A small image classifier, trained from scratch.
Model: 7.44M parameters, 32-pixel images, norm rmsnorm, activation gelu, patch size [4, 4], width 256.
Training: adamw at rate 0.00096, 27600 steps, held-out accuracy 55%.
Data: 77898 training examples, 22.7 epochs.
Rows from block 10 of a small image classifier, named by matrix and row number. Rows with one number belong to one neuron. Each number is 50 + 10 x the weight over its row's rms, rounded and kept within 0 to 99. All counts start at 0. After the name is the row's rms in percent of the matrix's.
After each neuron's rows are labels from the 100 images, of 14976, where the neuron reaches its highest value: "responds to" is what is common among them. Only what is clearly more common there than usual is listed. The data: photos of plants, animals and fungi (iNaturalist).
# fc1: MLP up (model.blocks.10.mlp.fc1.weight, 1024x256), inputs 0-85
# fc2: MLP down (model.blocks.10.mlp.fc2.weight, 256x1024, transposed), outputs 0-85

fc1.118 102:49 30 49 51 41 53 58 48 61 49 58 58 56 43 57 32 71 34 41 55 33 49 35 67 41 46 62 44 34 34 52 69 65 48 53 41 44 59 36 66 56 49 51 59 50 63 56 74 42 61 53 58 53 53 45 37 38 56 63 50 51 37 38 55 65 51 49 39 52 67 61 51 62 40 53 48 51 32 50 49 66 54 48 55 40 43
fc2.118 095:43 37 45 55 45 57 38 52 59 50 44 40 42 57 55 44 65 40 47 59 40 40 64 36 37 53 48 77 54 57 52 53 46 40 35 48 47 51 43 51 54 39 49 71 35 63 53 45 51 52 48 51 68 48 46 48 50 51 58 45 53 51 56 51 33 48 69 46 60 60 47 48 38 32 45 45 43 29 65 46 50 49 70 60 60 60
responds to: order Odonata

fc1.518 102:56 63 58 55 36 50 58 41 42 58 55 50 57 59 26 42 57 50 60 40 52 70 58 58 35 28 82 53 44 44 44 49 54 39 60 51 66 78 34 44 51 67 64 40 43 54 58 49 37 34 49 58 63 42 40 51 56 58 51 46 41 52 56 64 50 55 46 41 57 48 69 55 53 63 39 52 49 32 56 45 49 56 43 66 35 42
fc2.518 100:59 40 58 39 64 59 57 53 36 39 62 54 48 68 62 37 58 54 45 49 40 36 39 61 45 47 53 41 49 29 55 59 50 54 43 52 50 58 38 41 53 64 69 43 33 50 63 55 60 46 69 37 51 67 39 38 43 48 41 59 72 60 53 27 63 42 54 56 52 57 42 71 41 56 42 60 63 48 53 42 61 42 48 53 60 54
responds to: phylum Tracheophyta; kingdom Plantae

fc1.500 102:33 49 53 47 33 32 47 34 49 55 55 43 38 40 54 46 35 71 56 63 50 61 66 49 35 66 56 54 63 36 33 41 60 64 53 41 52 60 46 50 48 42 50 32 52 56 63 53 64 59 46 52 62 51 42 58 35 62 59 34 43 34 61 58 36 36 41 45 67 61 61 50 54 60 55 44 50 62 64 40 50 52 33 54 37 58
fc2.500 099:45 51 41 47 50 50 39 54 45 43 35 38 65 78 61 50 33 53 40 44 67 41 55 54 42 53 48 33 34 55 58 60 44 62 55 52 62 48 53 63 48 49 54 57 33 75 60 47 46 31 50 52 65 39 40 48 52 51 42 45 43 38 42 46 48 55 42 57 45 43 40 74 42 44 37 56 33 62 57 65 50 48 46 36 50 40
responds to: order Lepidoptera

fc1.105 098:43 33 60 48 50 53 47 33 56 53 52 42 26 54 45 54 42 32 54 47 36 69 45 58 54 43 53 48 62 66 65 67 47 53 48 53 42 47 46 63 28 60 45 58 45 40 39 50 47 60 43 55 73 34 56 51 55 51 47 30 65 59 42 54 51 51 34 55 46 42 47 57 55 42 54 49 40 55 67 51 73 49 56 61 36 61
fc2.105 098:57 49 50 52 41 66 49 41 49 62 46 60 53 58 71 58 56 36 48 32 34 51 32 39 43 36 65 59 42 61 51 69 56 64 49 42 38 58 38 50 49 40 63 46 35 56 62 47 48 44 50 34 59 28 50 42 50 38 55 44 67 58 45 44 44 38 63 50 47 48 60 60 54 40 59 54 49 61 45 53 58 58 44 49 40 46
responds to: phylum Arthropoda; class Insecta; order Lepidoptera

fc1.108 098:43 35 62 42 45 62 48 28 62 38 50 47 35 48 46 72 50 41 67 50 50 62 59 49 37 43 59 44 34 52 39 61 52 26 45 65 50 50 30 54 50 62 60 46 44 43 62 54 63 48 47 48 46 37 42 41 53 67 60 35 51 47 58 50 64 45 35 49 45 66 49 34 62 25 49 58 44 46 57 46 59 49 62 52 38 57
fc2.108 093:60 44 38 68 59 56 54 48 64 61 45 53 56 60 42 48 65 46 25 53 41 49 75 30 14 55 43 54 59 70 63 51 50 43 55 45 59 64 59 32 50 57 60 41 37 38 63 51 56 46 36 46 36 38 23 58 49 49 47 53 41 51 44 56 65 35 58 43 56 43 59 49 54 57 48 49 65 52 46 41 61 70 62 54 49 70
responds to: order Odonata

fc1.333 094:52 48 47 57 48 50 45 46 38 49 57 38 60 51 58 42 55 44 52 55 37 60 57 73 60 58 56 47 38 36 45 61 63 53 57 44 34 50 37 56 46 33 45 46 62 50 59 56 39 53 53 45 62 63 40 34 36 60 51 53 55 53 48 52 40 54 46 25 56 52 48 56 51 48 52 57 38 43 39 37 47 57 46 71 50 32
fc2.333 100:63 47 47 35 43 61 44 59 54 56 52 39 43 44 36 44 71 31 39 53 46 50 50 46 40 43 45 52 61 28 48 52 67 48 39 42 67 53 59 65 41 52 42 43 33 53 49 47 43 63 29 52 65 39 43 59 51 62 57 57 46 44 24 55 45 39 73 63 51 50 44 56 58 66 43 45 45 41 60 57 54 55 50 60 44 43
responds to: order Odonata

fc1.397 094:46 48 34 59 44 52 40 37 43 58 60 57 50 49 55 53 46 41 62 63 48 61 46 66 53 50 76 45 39 39 54 41 63 29 41 48 39 64 37 45 41 47 50 41 49 31 53 51 41 35 60 49 50 42 58 51 48 61 70 48 59 45 45 50 47 27 51 49 48 68 53 48 52 40 52 50 56 63 47 28 52 54 48 72 52 63
fc2.397 098:53 59 44 52 38 43 56 41 58 46 55 67 48 39 39 47 55 30 62 52 24 31 31 51 54 63 45 63 55 64 40 45 49 57 60 47 37 38 45 47 51 44 63 56 56 71 45 51 44 43 45 45 62 58 52 43 50 65 62 46 52 52 48 54 39 48 58 41 47 46 43 29 65 38 57 47 50 49 35 53 52 49 52 40 42 31
responds to: class Magnoliopsida; phylum Tracheophyta; kingdom Plantae

fc1.568 094:47 36 43 49 50 50 47 42 42 57 62 47 50 43 50 55 67 59 53 47 47 56 31 59 59 66 60 53 38 57 44 64 58 55 46 54 40 49 47 57 57 51 50 55 49 48 63 63 45 68 34 62 53 50 50 55 49 54 63 58 41 42 37 50 60 47 55 36 62 77 72 49 60 61 46 47 40 38 53 59 44 56 45 68 37 33
fc2.568 084:65 47 44 45 42 57 34 47 52 52 62 46 65 58 43 43 70 42 36 69 36 42 66 46 33 50 41 61 53 48 40 62 61 29 37 49 46 46 55 40 44 43 43 61 35 60 63 49 47 60 40 49 64 51 34 55 50 48 51 61 49 42 49 59 53 43 56 56 46 59 57 40 53 54 43 54 64 36 53 52 70 59 65 71 57 48
responds to: order Odonata

fc1.123 110:58 50 45 44 56 55 47 46 54 50 47 59 64 60 33 47 59 28 40 64 43 45 48 51 46 43 33 45 64 39 54 62 57 39 54 45 55 67 49 67 62 41 58 58 41 54 47 45 60 43 44 45 45 50 50 45 47 64 55 36 59 47 39 58 80 58 49 32 43 49 46 61 52 37 46 53 44 57 63 40 48 45 67 47 54 48
fc2.123 115:55 44 62 59 50 49 44 38 47 67 61 55 58 51 37 42 51 57 59 55 42 53 58 48 54 37 44 43 55 47 57 40 56 53 44 41 43 63 44 44 37 61 37 36 37 42 73 39 61 64 65 44 37 58 63 56 54 65 48 55 53 42 39 42 38 42 43 53 47 64 48 41 56 55 54 47 59 24 43 49 50 47 64 54 51 68
responds to: order Lepidoptera

fc1.203 099:56 40 40 50 61 19 50 37 54 61 50 56 46 35 53 42 45 70 49 50 41 67 42 49 52 45 59 44 69 53 37 44 53 57 52 59 49 66 55 47 54 54 27 58 44 41 52 35 46 51 63 54 63 46 57 45 58 50 60 40 37 49 53 64 49 53 48 43 30 44 51 47 56 50 43 47 56 49 51 58 49 67 36 93 43 43
fc2.203 108:69 43 41 54 64 42 47 56 71 41 52 52 66 44 71 52 51 42 47 42 53 27 43 44 49 32 44 62 52 55 58 44 47 48 45 49 52 49 64 40 58 50 44 41 69 46 42 29 46 52 56 35 51 54 30 42 54 52 43 50 53 63 49 52 33 47 59 56 42 45 51 39 59 55 53 73 43 44 42 46 46 51 46 52 43 31
responds to: order Lepidoptera

fc1.537 099:43 46 48 55 40 38 46 39 42 63 70 55 52 30 54 52 42 41 41 53 43 66 58 60 43 51 48 53 65 67 32 52 56 51 45 34 61 69 60 47 36 66 55 53 54 32 49 51 46 76 57 62 55 60 47 49 35 68 56 56 46 40 50 69 34 43 65 47 41 71 52 38 46 58 50 43 50 58 44 67 67 75 64 64 45 60
fc2.537 091:76 51 40 65 71 49 41 59 57 32 51 50 44 43 62 47 50 49 55 42 38 40 62 43 59 52 43 63 48 43 51 36 58 57 43 51 65 31 53 45 58 61 40 30 31 65 38 33 32 38 49 44 38 40 54 55 52 37 44 40 58 48 46 32 52 48 40 43 42 42 59 54 50 43 47 63 53 71 51 56 56 34 55 38 36 33
responds to: phylum Tracheophyta; kingdom Plantae; class Magnoliopsida

fc1.139 094:31 48 52 35 50 56 32 40 46 52 38 53 51 39 47 46 51 62 40 40 39 62 34 55 42 52 40 56 45 42 56 44 47 59 44 58 59 44 49 35 28 46 51 58 43 38 71 69 41 77 52 56 56 47 57 41 52 49 44 39 38 45 52 45 61 52 37 61 53 50 50 46 37 52 53 39 60 55 52 41 53 73 48 51 61 76
fc2.139 089:61 53 56 63 64 31 42 47 41 52 67 57 47 37 39 41 36 61 41 51 50 62 49 52 53 57 47 55 48 68 43 55 55 37 47 63 39 53 50 52 52 51 58 61 47 58 32 50 35 41 51 61 45 24 42 31 62 53 58 44 35 36 45 52 46 53 45 46 35 54 38 53 51 33 62 41 43 72 44 53 39 46 32 52 61 32
responds to: phylum Arthropoda

fc1.543 105:46 51 42 47 39 73 38 37 48 60 51 43 25 58 60 35 32 66 50 47 53 65 45 48 52 65 58 49 39 53 53 51 55 57 47 69 55 53 31 50 44 35 46 84 46 55 59 58 45 69 49 57 53 50 48 51 48 53 50 44 54 49 40 54 49 52 62 36 46 65 54 43 46 46 52 60 65 58 51 31 45 71 41 49 40 49
fc2.543 113:60 57 43 65 56 31 40 48 37 60 40 42 42 44 36 37 49 57 35 63 41 50 47 56 45 33 51 43 52 40 57 62 55 49 57 53 66 46 55 48 58 43 55 54 19 38 45 40 46 49 56 49 54 55 55 61 60 56 53 28 53 47 47 55 51 30 25 71 47 50 48 45 52 50 33 52 52 50 50 57 67 43 53 46 60 57
responds to: order Lepidoptera

fc1.613 102:38 85 49 75 38 57 48 59 42 51 43 62 48 55 36 43 39 56 65 51 42 51 51 59 47 61 34 39 44 39 41 55 58 31 49 40 47 55 67 53 65 41 55 64 29 41 50 54 40 65 40 49 61 43 46 62 45 44 44 26 57 58 61 60 54 46 49 54 36 50 47 50 42 53 56 35 62 63 34 59 38 54 58 57 54 56
fc2.613 104:48 54 47 47 53 32 53 53 44 59 42 44 49 57 41 62 46 66 34 42 71 64 44 43 41 38 50 44 48 74 37 62 61 45 53 53 62 44 52 56 63 59 41 64 76 32 77 57 44 50 35 47 52 41 34 50 44 44 43 48 38 30 56 51 38 53 32 41 55 63 36 56 42 64 46 59 55 40 53 42 44 56 42 43 52 61
responds to: order Lepidoptera

fc1.114 094:42 54 48 47 34 47 49 34 59 49 56 60 47 59 61 47 43 39 45 39 54 58 50 52 37 71 58 54 69 58 72 42 39 56 46 45 42 64 41 56 40 35 69 57 51 38 40 76 53 45 68 50 45 50 63 55 60 59 44 36 59 36 42 65 62 40 67 52 54 39 61 34 51 58 35 45 58 65 49 38 54 70 36 50 51 60
fc2.114 099:53 40 49 43 52 51 59 35 37 41 59 62 48 51 46 69 49 40 44 69 46 40 35 66 41 46 40 45 33 26 62 40 40 24 48 53 52 50 46 56 43 54 57 53 41 52 52 48 63 57 57 38 45 52 55 56 53 59 61 36 62 55 50 45 32 47 55 58 46 51 58 72 41 54 23 51 58 53 46 49 55 37 48 30 47 59
responds to: order Lepidoptera

fc1.612 096:45 54 55 58 38 54 46 39 46 43 69 41 51 52 73 30 52 36 62 48 60 69 48 61 53 66 65 45 57 41 51 50 58 35 33 58 29 57 57 47 53 46 46 31 67 48 61 67 38 41 62 42 47 54 36 45 55 54 48 54 55 50 40 40 53 49 51 72 56 64 73 50 57 45 41 40 52 50 51 35 50 56 47 70 57 50
fc2.612 100:48 43 46 37 50 47 53 36 48 40 61 50 57 35 40 31 53 40 59 60 29 54 48 65 56 72 46 64 42 61 41 45 46 47 39 50 57 52 49 45 48 49 54 66 38 59 53 36 44 44 48 53 58 65 55 49 50 65 60 48 64 46 46 60 44 47 40 40 58 54 41 35 71 37 54 43 40 41 55 41 66 48 58 36 47 53
responds to: class Magnoliopsida; phylum Tracheophyta; kingdom Plantae

fc1.347 107:44 43 38 42 43 52 49 36 39 47 45 41 52 49 47 46 50 56 54 50 40 65 52 65 32 49 61 62 20 48 39 45 52 39 46 34 53 41 32 48 45 52 53 28 44 40 55 45 44 64 54 42 45 34 43 62 56 66 52 39 53 51 45 58 38 47 56 55 67 53 51 50 54 48 43 63 60 42 40 39 72 75 47 49 29 44
fc2.347 102:45 43 45 48 67 39 53 44 48 59 34 63 48 49 54 52 75 47 52 63 27 44 50 47 63 50 41 65 46 48 50 42 47 35 36 43 55 38 57 39 55 41 49 48 63 44 69 64 36 53 48 48 47 49 54 47 49 51 45 55 49 44 46 40 33 43 49 29 42 49 35 58 59 67 54 43 63 63 44 53 54 67 37 66 61 54
responds to: phylum Tracheophyta; kingdom Plantae