From a checkpoint of a small image classifier.
Model: 7.44M parameters, arch resmlp, patch size [4, 4], layers 14, width 256.
Training: 27600 steps, held-out accuracy 55%.
Rows from block 7 of a small image classifier, named by matrix and row number. Rows with one number belong to one neuron. Each number is 200 + 20 x the weight over its row's rms, rounded and kept within 0 to 999. All counts start at 0.
After each neuron's rows are labels from the 100 images, of 14976, where the neuron reaches its highest value: "responds to" is what is common among them; "place" is the part of the image that holds the peak. Only what is clearly more common there than usual is listed. The data: photos of plants, animals and fungi (iNaturalist). In brackets: how many of the 100, against the usual share in percent.
# fc1: MLP up (model.blocks.7.mlp.fc1.weight, 1024x256), inputs 172-255
# fc2: MLP down (model.blocks.7.mlp.fc2.weight, 256x1024, transposed), outputs 172-255

fc1.695,199,190,228,239,206,161,182,235,200,224,228,204,198,153,195,231,215,178,219,193,186,202,271,199,202,213,190,178,227,171,188,206,206,185,201,240,220,173,187,222,217,213,205,186,176,192,198,210,204,198,196,203,194,183,247,195,209,156,161,210,165,194,204,198,203,176,187,180,222,196,211,216,206,220,228,181,233,177,205,191,197,212,259,212
fc2.695,213,174,181,214,182,195,199,176,185,214,231,192,234,179,215,210,197,160,207,194,193,214,197,201,200,204,200,191,189,191,230,221,198,198,183,205,199,154,198,184,185,197,192,207,174,185,220,187,220,180,202,212,185,186,250,199,186,193,190,194,205,223,194,193,191,181,178,191,159,188,178,220,201,167,143,197,196,207,226,184,229,174,185,191
responds to: phylum Arthropoda (68 vs 30.9); class Insecta (65 vs 29.2); order Coleoptera (42 vs 3.2); family: Coccinellidae (31 vs 1.7)
place: centre (29 vs 6.2)

fc1.154,208,177,230,211,229,197,191,220,213,189,197,211,221,199,208,175,186,217,197,210,241,222,202,254,240,206,183,204,219,160,160,177,190,196,204,160,192,216,243,223,210,213,190,206,167,189,202,235,216,182,167,240,219,187,208,167,243,169,180,216,171,192,197,226,199,198,185,195,218,177,169,221,205,205,195,190,199,193,216,164,211,219,218,196
fc2.154,201,260,191,229,178,185,198,222,179,203,208,166,213,212,198,186,192,209,211,194,156,188,204,200,176,215,177,233,207,227,237,182,174,198,221,176,195,158,232,211,173,209,197,216,195,178,255,211,184,197,200,202,185,190,210,212,208,181,215,192,230,214,214,189,204,232,191,183,239,189,227,181,183,185,179,198,192,221,182,202,195,209,231,180
responds to: order Lepidoptera (32 vs 13.7)
place: bottom right (32 vs 14.1)

fc1.430,189,210,193,208,202,208,181,220,208,210,215,203,195,203,203,207,200,186,231,212,169,213,277,203,224,222,221,210,168,220,185,212,188,178,187,218,203,191,201,200,206,211,199,159,208,175,181,207,208,161,217,214,190,169,218,190,220,174,160,172,237,216,172,183,192,163,156,193,193,187,182,178,189,162,181,214,183,191,188,220,196,203,224,189
fc2.430,187,201,169,208,211,197,172,222,158,203,209,212,215,218,173,232,175,243,204,199,210,191,193,185,201,242,182,186,202,198,207,193,219,175,195,218,205,187,190,168,216,172,188,207,206,191,166,209,216,172,235,179,208,215,219,196,212,225,194,209,212,228,192,216,166,233,179,198,201,193,175,185,109,184,193,204,227,210,191,199,199,192,193,216
responds to: order Passeriformes (58 vs 24.9); family: Parulidae (26 vs 1.9)
place: centre (30 vs 6.2)

fc1.675,152,180,198,222,152,183,177,217,162,223,233,205,211,217,172,205,211,221,200,222,201,205,214,232,225,235,233,196,204,225,174,207,209,184,186,211,179,233,218,197,192,196,206,163,173,176,167,209,195,196,191,200,179,190,206,222,213,179,184,192,193,189,217,206,187,180,180,184,199,181,181,225,197,164,204,212,205,192,213,203,219,207,197,194
fc2.675,193,209,222,212,219,216,187,205,196,192,167,137,230,178,172,171,193,211,223,194,199,219,204,228,159,199,199,235,157,199,213,216,184,203,230,207,180,223,184,166,230,207,185,219,209,195,186,208,164,200,226,170,216,230,191,221,225,212,195,190,206,182,203,187,218,168,195,263,188,218,222,162,203,210,170,187,168,229,229,222,183,131,175,181
responds to: order Passeriformes (53 vs 24.9)
place: middle right (25 vs 9.4)

fc1.292,192,222,234,189,203,219,194,220,163,187,194,197,219,224,204,191,197,223,214,221,176,212,214,169,194,209,190,210,183,226,205,181,191,198,194,199,158,246,210,218,199,222,211,191,199,190,205,193,191,218,185,209,180,180,154,186,190,210,172,217,221,194,179,236,197,173,183,198,226,195,199,215,185,185,210,196,185,216,174,198,218,222,237,222
fc2.292,185,199,207,209,196,186,179,184,194,206,219,186,206,197,200,194,202,193,196,209,231,212,211,203,185,215,256,192,200,213,154,211,207,181,247,206,186,187,237,184,160,221,195,164,221,190,219,207,184,186,215,202,207,220,230,199,218,193,201,201,231,217,237,184,176,192,193,188,179,191,198,199,209,168,176,223,209,205,178,197,234,205,206,159
responds to: class Aves (85 vs 55)
place: centre (31 vs 6.2)

fc1.400,200,212,198,203,224,197,210,233,161,179,239,182,187,228,203,211,204,217,190,222,226,198,198,247,171,197,227,207,239,182,156,197,247,191,217,206,206,196,227,206,210,187,196,209,223,162,177,171,197,267,210,223,196,192,180,159,218,204,153,234,195,206,176,190,186,195,193,169,185,196,206,270,195,193,187,211,211,208,199,210,206,227,189,206
fc2.400,196,191,211,186,211,159,183,148,174,210,209,212,200,178,201,213,173,188,221,168,186,214,234,204,198,182,247,170,190,176,221,203,170,205,213,205,194,212,198,214,213,184,204,223,197,221,218,200,216,188,190,232,182,181,185,209,164,208,188,207,225,183,199,204,217,183,225,180,160,213,160,222,236,202,235,209,213,201,176,197,198,210,209,184
responds to: phylum Chordata (94 vs 60.8); class Aves (92 vs 55)
place: middle right (31 vs 9.4)

fc1.548,190,213,230,258,199,201,231,179,178,189,224,226,193,231,195,200,199,204,236,179,201,182,186,221,197,200,196,186,207,202,190,170,211,186,253,198,237,172,204,194,202,212,206,207,206,192,186,227,218,223,187,199,177,244,188,199,210,195,185,225,203,210,183,193,182,198,203,163,222,189,224,205,196,237,212,210,226,176,182,196,184,208,235,222
fc2.548,211,195,180,190,207,218,184,224,227,190,180,190,177,187,232,208,194,201,187,204,225,223,179,214,222,189,227,204,196,224,221,186,189,182,171,227,193,237,219,201,218,224,176,212,208,224,185,223,178,214,201,205,200,218,173,191,186,198,220,211,221,186,216,226,211,188,211,211,229,225,202,243,227,194,238,206,185,216,219,189,215,227,182,169
responds to: order Lepidoptera (42 vs 13.7)
place: centre (37 vs 6.2)

fc1.209,196,197,192,216,217,190,218,200,190,167,196,238,185,158,200,183,215,200,194,215,194,203,197,200,191,209,213,178,169,227,192,201,204,201,180,179,204,193,205,246,202,213,224,188,190,181,178,219,234,190,224,197,214,220,221,191,175,138,155,195,204,181,198,204,215,170,206,197,208,195,202,183,213,190,183,206,212,197,204,245,210,210,216,188
fc2.209,204,243,201,175,177,199,205,205,211,204,212,158,177,251,205,169,222,184,182,201,175,180,200,203,175,145,216,183,222,171,233,190,211,203,227,197,186,195,200,206,202,244,190,220,206,201,215,171,187,194,190,234,233,196,219,206,153,230,213,190,155,208,163,225,176,196,212,187,227,211,202,220,181,177,206,180,215,185,179,185,204,204,206,200
responds to: phylum Arthropoda (68 vs 30.9); class Insecta (64 vs 29.2)
place: middle right (25 vs 9.4)

fc1.199,205,164,183,211,211,221,192,201,232,193,179,205,209,196,184,211,196,181,214,234,221,217,199,189,190,239,186,213,202,189,201,181,191,214,241,222,196,199,197,185,189,186,231,188,209,206,184,207,214,201,160,165,185,154,198,182,178,179,177,211,181,174,185,219,237,208,194,177,197,183,205,188,201,179,220,199,227,212,209,209,202,184,192,225
fc2.199,219,208,183,203,189,248,197,184,173,199,203,202,198,226,193,201,210,165,225,202,166,201,201,241,179,199,213,180,172,209,189,201,160,190,159,186,165,188,182,198,186,183,230,212,197,208,202,192,172,203,222,185,186,228,165,212,216,173,216,211,171,184,213,201,241,175,199,209,151,210,184,220,181,185,221,194,156,227,188,211,209,213,205,194
responds to: class Aves (92 vs 55); phylum Chordata (92 vs 60.8)
place: middle left (28 vs 9.4)

fc1.316,204,197,207,214,195,173,195,221,191,179,198,175,189,182,216,184,225,201,197,199,229,190,184,216,186,198,208,194,203,208,184,165,190,226,195,224,190,209,223,211,228,203,180,223,216,182,144,204,189,217,197,235,181,161,208,176,175,183,191,207,180,172,196,187,231,199,209,170,205,204,186,195,195,229,172,202,228,188,198,196,211,218,208,237
fc2.316,183,202,209,215,204,199,239,223,203,182,229,181,193,167,176,210,184,175,182,205,199,199,209,160,207,200,155,197,212,193,174,199,195,212,192,210,204,202,151,195,206,175,207,212,182,191,179,150,219,211,200,219,193,171,182,188,226,246,250,183,189,210,194,206,203,191,202,188,199,206,209,220,214,220,196,184,229,214,159,236,224,203,231,199
responds to: class Aves (85 vs 55)
place: top left (34 vs 14.1)

fc1.180,158,209,197,211,193,203,223,194,208,168,214,161,239,161,158,243,181,156,201,234,235,189,205,207,205,222,207,238,218,190,183,222,170,174,242,212,197,178,210,205,206,193,198,205,207,185,185,198,239,168,211,196,136,187,221,229,206,183,188,215,209,186,257,201,183,204,207,209,196,181,206,215,186,175,196,212,187,209,204,211,210,201,232,213
fc2.180,191,214,211,217,219,202,241,207,208,213,219,205,180,201,202,215,198,224,191,175,164,208,197,225,195,206,181,220,193,196,203,235,194,202,193,200,220,191,178,221,229,227,189,211,192,186,210,202,185,227,174,195,215,180,224,199,183,210,208,211,189,198,205,211,220,210,183,199,193,201,255,208,183,201,205,208,228,199,167,225,179,219,217,197
responds to: phylum Arthropoda (64 vs 30.9); class Insecta (60 vs 29.2)
place: middle left (42 vs 9.4)

fc1.320,189,190,225,240,216,208,205,215,203,203,180,248,234,200,198,218,213,166,244,192,173,207,258,189,228,203,186,185,224,206,180,205,193,172,216,216,175,215,182,231,197,238,190,186,192,158,227,199,232,168,227,208,191,226,208,169,214,147,189,205,187,190,178,198,247,193,150,194,172,215,223,212,194,191,195,184,204,193,204,172,229,199,201,187
fc2.320,202,182,174,176,202,214,187,194,150,187,165,204,218,203,215,225,216,195,222,205,216,181,207,179,190,152,173,166,200,172,170,221,220,184,168,204,228,197,210,211,173,219,178,205,223,225,197,222,185,185,207,196,225,216,214,202,201,190,175,208,221,227,194,190,153,223,197,234,225,224,181,223,148,199,202,205,182,218,192,212,196,207,240,182
responds to: order Passeriformes (54 vs 24.9)
place: centre (35 vs 6.2)

fc1.225,209,215,206,218,211,202,208,221,145,164,229,214,194,211,182,223,179,205,205,244,238,191,186,228,199,198,225,165,235,201,176,198,173,187,195,198,237,187,236,203,230,223,163,160,191,184,202,207,218,211,191,206,193,168,171,183,236,199,162,204,182,194,173,217,202,206,206,168,201,191,209,218,192,184,218,222,195,192,164,217,237,237,219,245
fc2.225,194,187,209,189,220,197,179,210,198,196,208,202,168,209,209,211,195,234,178,236,209,192,198,200,187,193,199,188,174,239,210,215,180,179,210,209,211,220,215,206,186,216,233,224,202,216,190,186,211,201,198,200,213,206,205,207,160,218,228,219,243,231,237,206,183,195,236,187,191,199,191,214,200,184,247,206,222,204,210,225,196,165,203,151
responds to: class Aves (84 vs 55)
place: middle right (33 vs 9.4); middle left (29 vs 9.4)

fc1.354,206,206,221,188,153,199,202,211,209,196,230,218,190,212,186,198,171,225,204,221,215,185,204,214,225,223,200,210,183,183,191,206,209,190,201,177,207,229,248,182,196,216,204,203,186,185,165,194,202,233,223,201,166,207,195,186,218,187,197,201,223,190,219,182,193,181,184,222,205,213,199,169,188,217,203,184,184,181,191,212,197,214,190,192
fc2.354,195,197,167,169,227,206,219,186,183,209,219,186,225,175,261,226,207,216,187,219,185,165,221,165,201,192,177,201,207,202,217,226,181,215,179,203,191,177,222,204,222,185,196,209,204,163,185,201,177,214,189,214,184,208,175,178,202,221,196,208,162,175,197,192,185,198,167,248,194,192,158,206,235,160,207,211,198,239,201,193,210,185,229,175
responds to: class Aves (86 vs 55)
place: centre (30 vs 6.2)

fc1.530,178,188,228,237,180,178,185,200,175,222,198,228,189,223,218,186,188,218,214,178,225,231,218,191,206,218,213,195,188,232,175,206,207,200,205,217,203,189,215,200,186,215,213,195,191,192,211,193,190,224,213,202,202,225,211,185,197,197,200,216,229,182,238,191,203,196,150,209,201,186,199,201,215,225,202,232,233,217,195,210,209,226,186,256
fc2.530,211,214,212,208,166,210,227,222,204,204,181,194,199,211,232,185,205,214,197,207,193,213,184,213,248,173,168,194,202,199,183,212,211,188,183,199,178,259,181,216,226,230,194,204,233,180,184,258,154,231,223,201,188,248,187,189,192,204,180,192,218,216,204,210,210,220,166,224,173,199,193,186,231,217,188,218,191,201,196,146,184,139,173,149
responds to: order Lepidoptera (36 vs 13.7)
place: centre (30 vs 6.2)

fc1.728,207,169,187,222,227,211,211,214,220,202,190,231,185,186,206,175,187,175,259,205,200,236,227,196,231,221,200,235,172,159,187,218,226,205,183,174,209,182,200,216,229,199,174,205,200,196,203,198,216,219,186,242,215,204,190,139,225,177,185,215,223,174,209,219,228,206,202,203,192,219,205,193,240,178,197,159,200,180,180,195,227,239,157,199
fc2.728,206,204,232,224,169,219,225,211,191,200,202,190,191,212,192,202,197,237,218,210,225,188,184,197,250,229,198,179,201,213,187,205,206,230,209,199,177,187,205,211,195,203,207,217,192,185,244,225,230,207,237,171,188,196,217,179,192,220,218,174,221,173,201,196,243,209,201,180,203,178,221,201,218,211,187,194,215,217,172,180,255,204,180,196
responds to: phylum Chordata (93 vs 60.8); class Aves (92 vs 55)
place: centre (25 vs 6.2)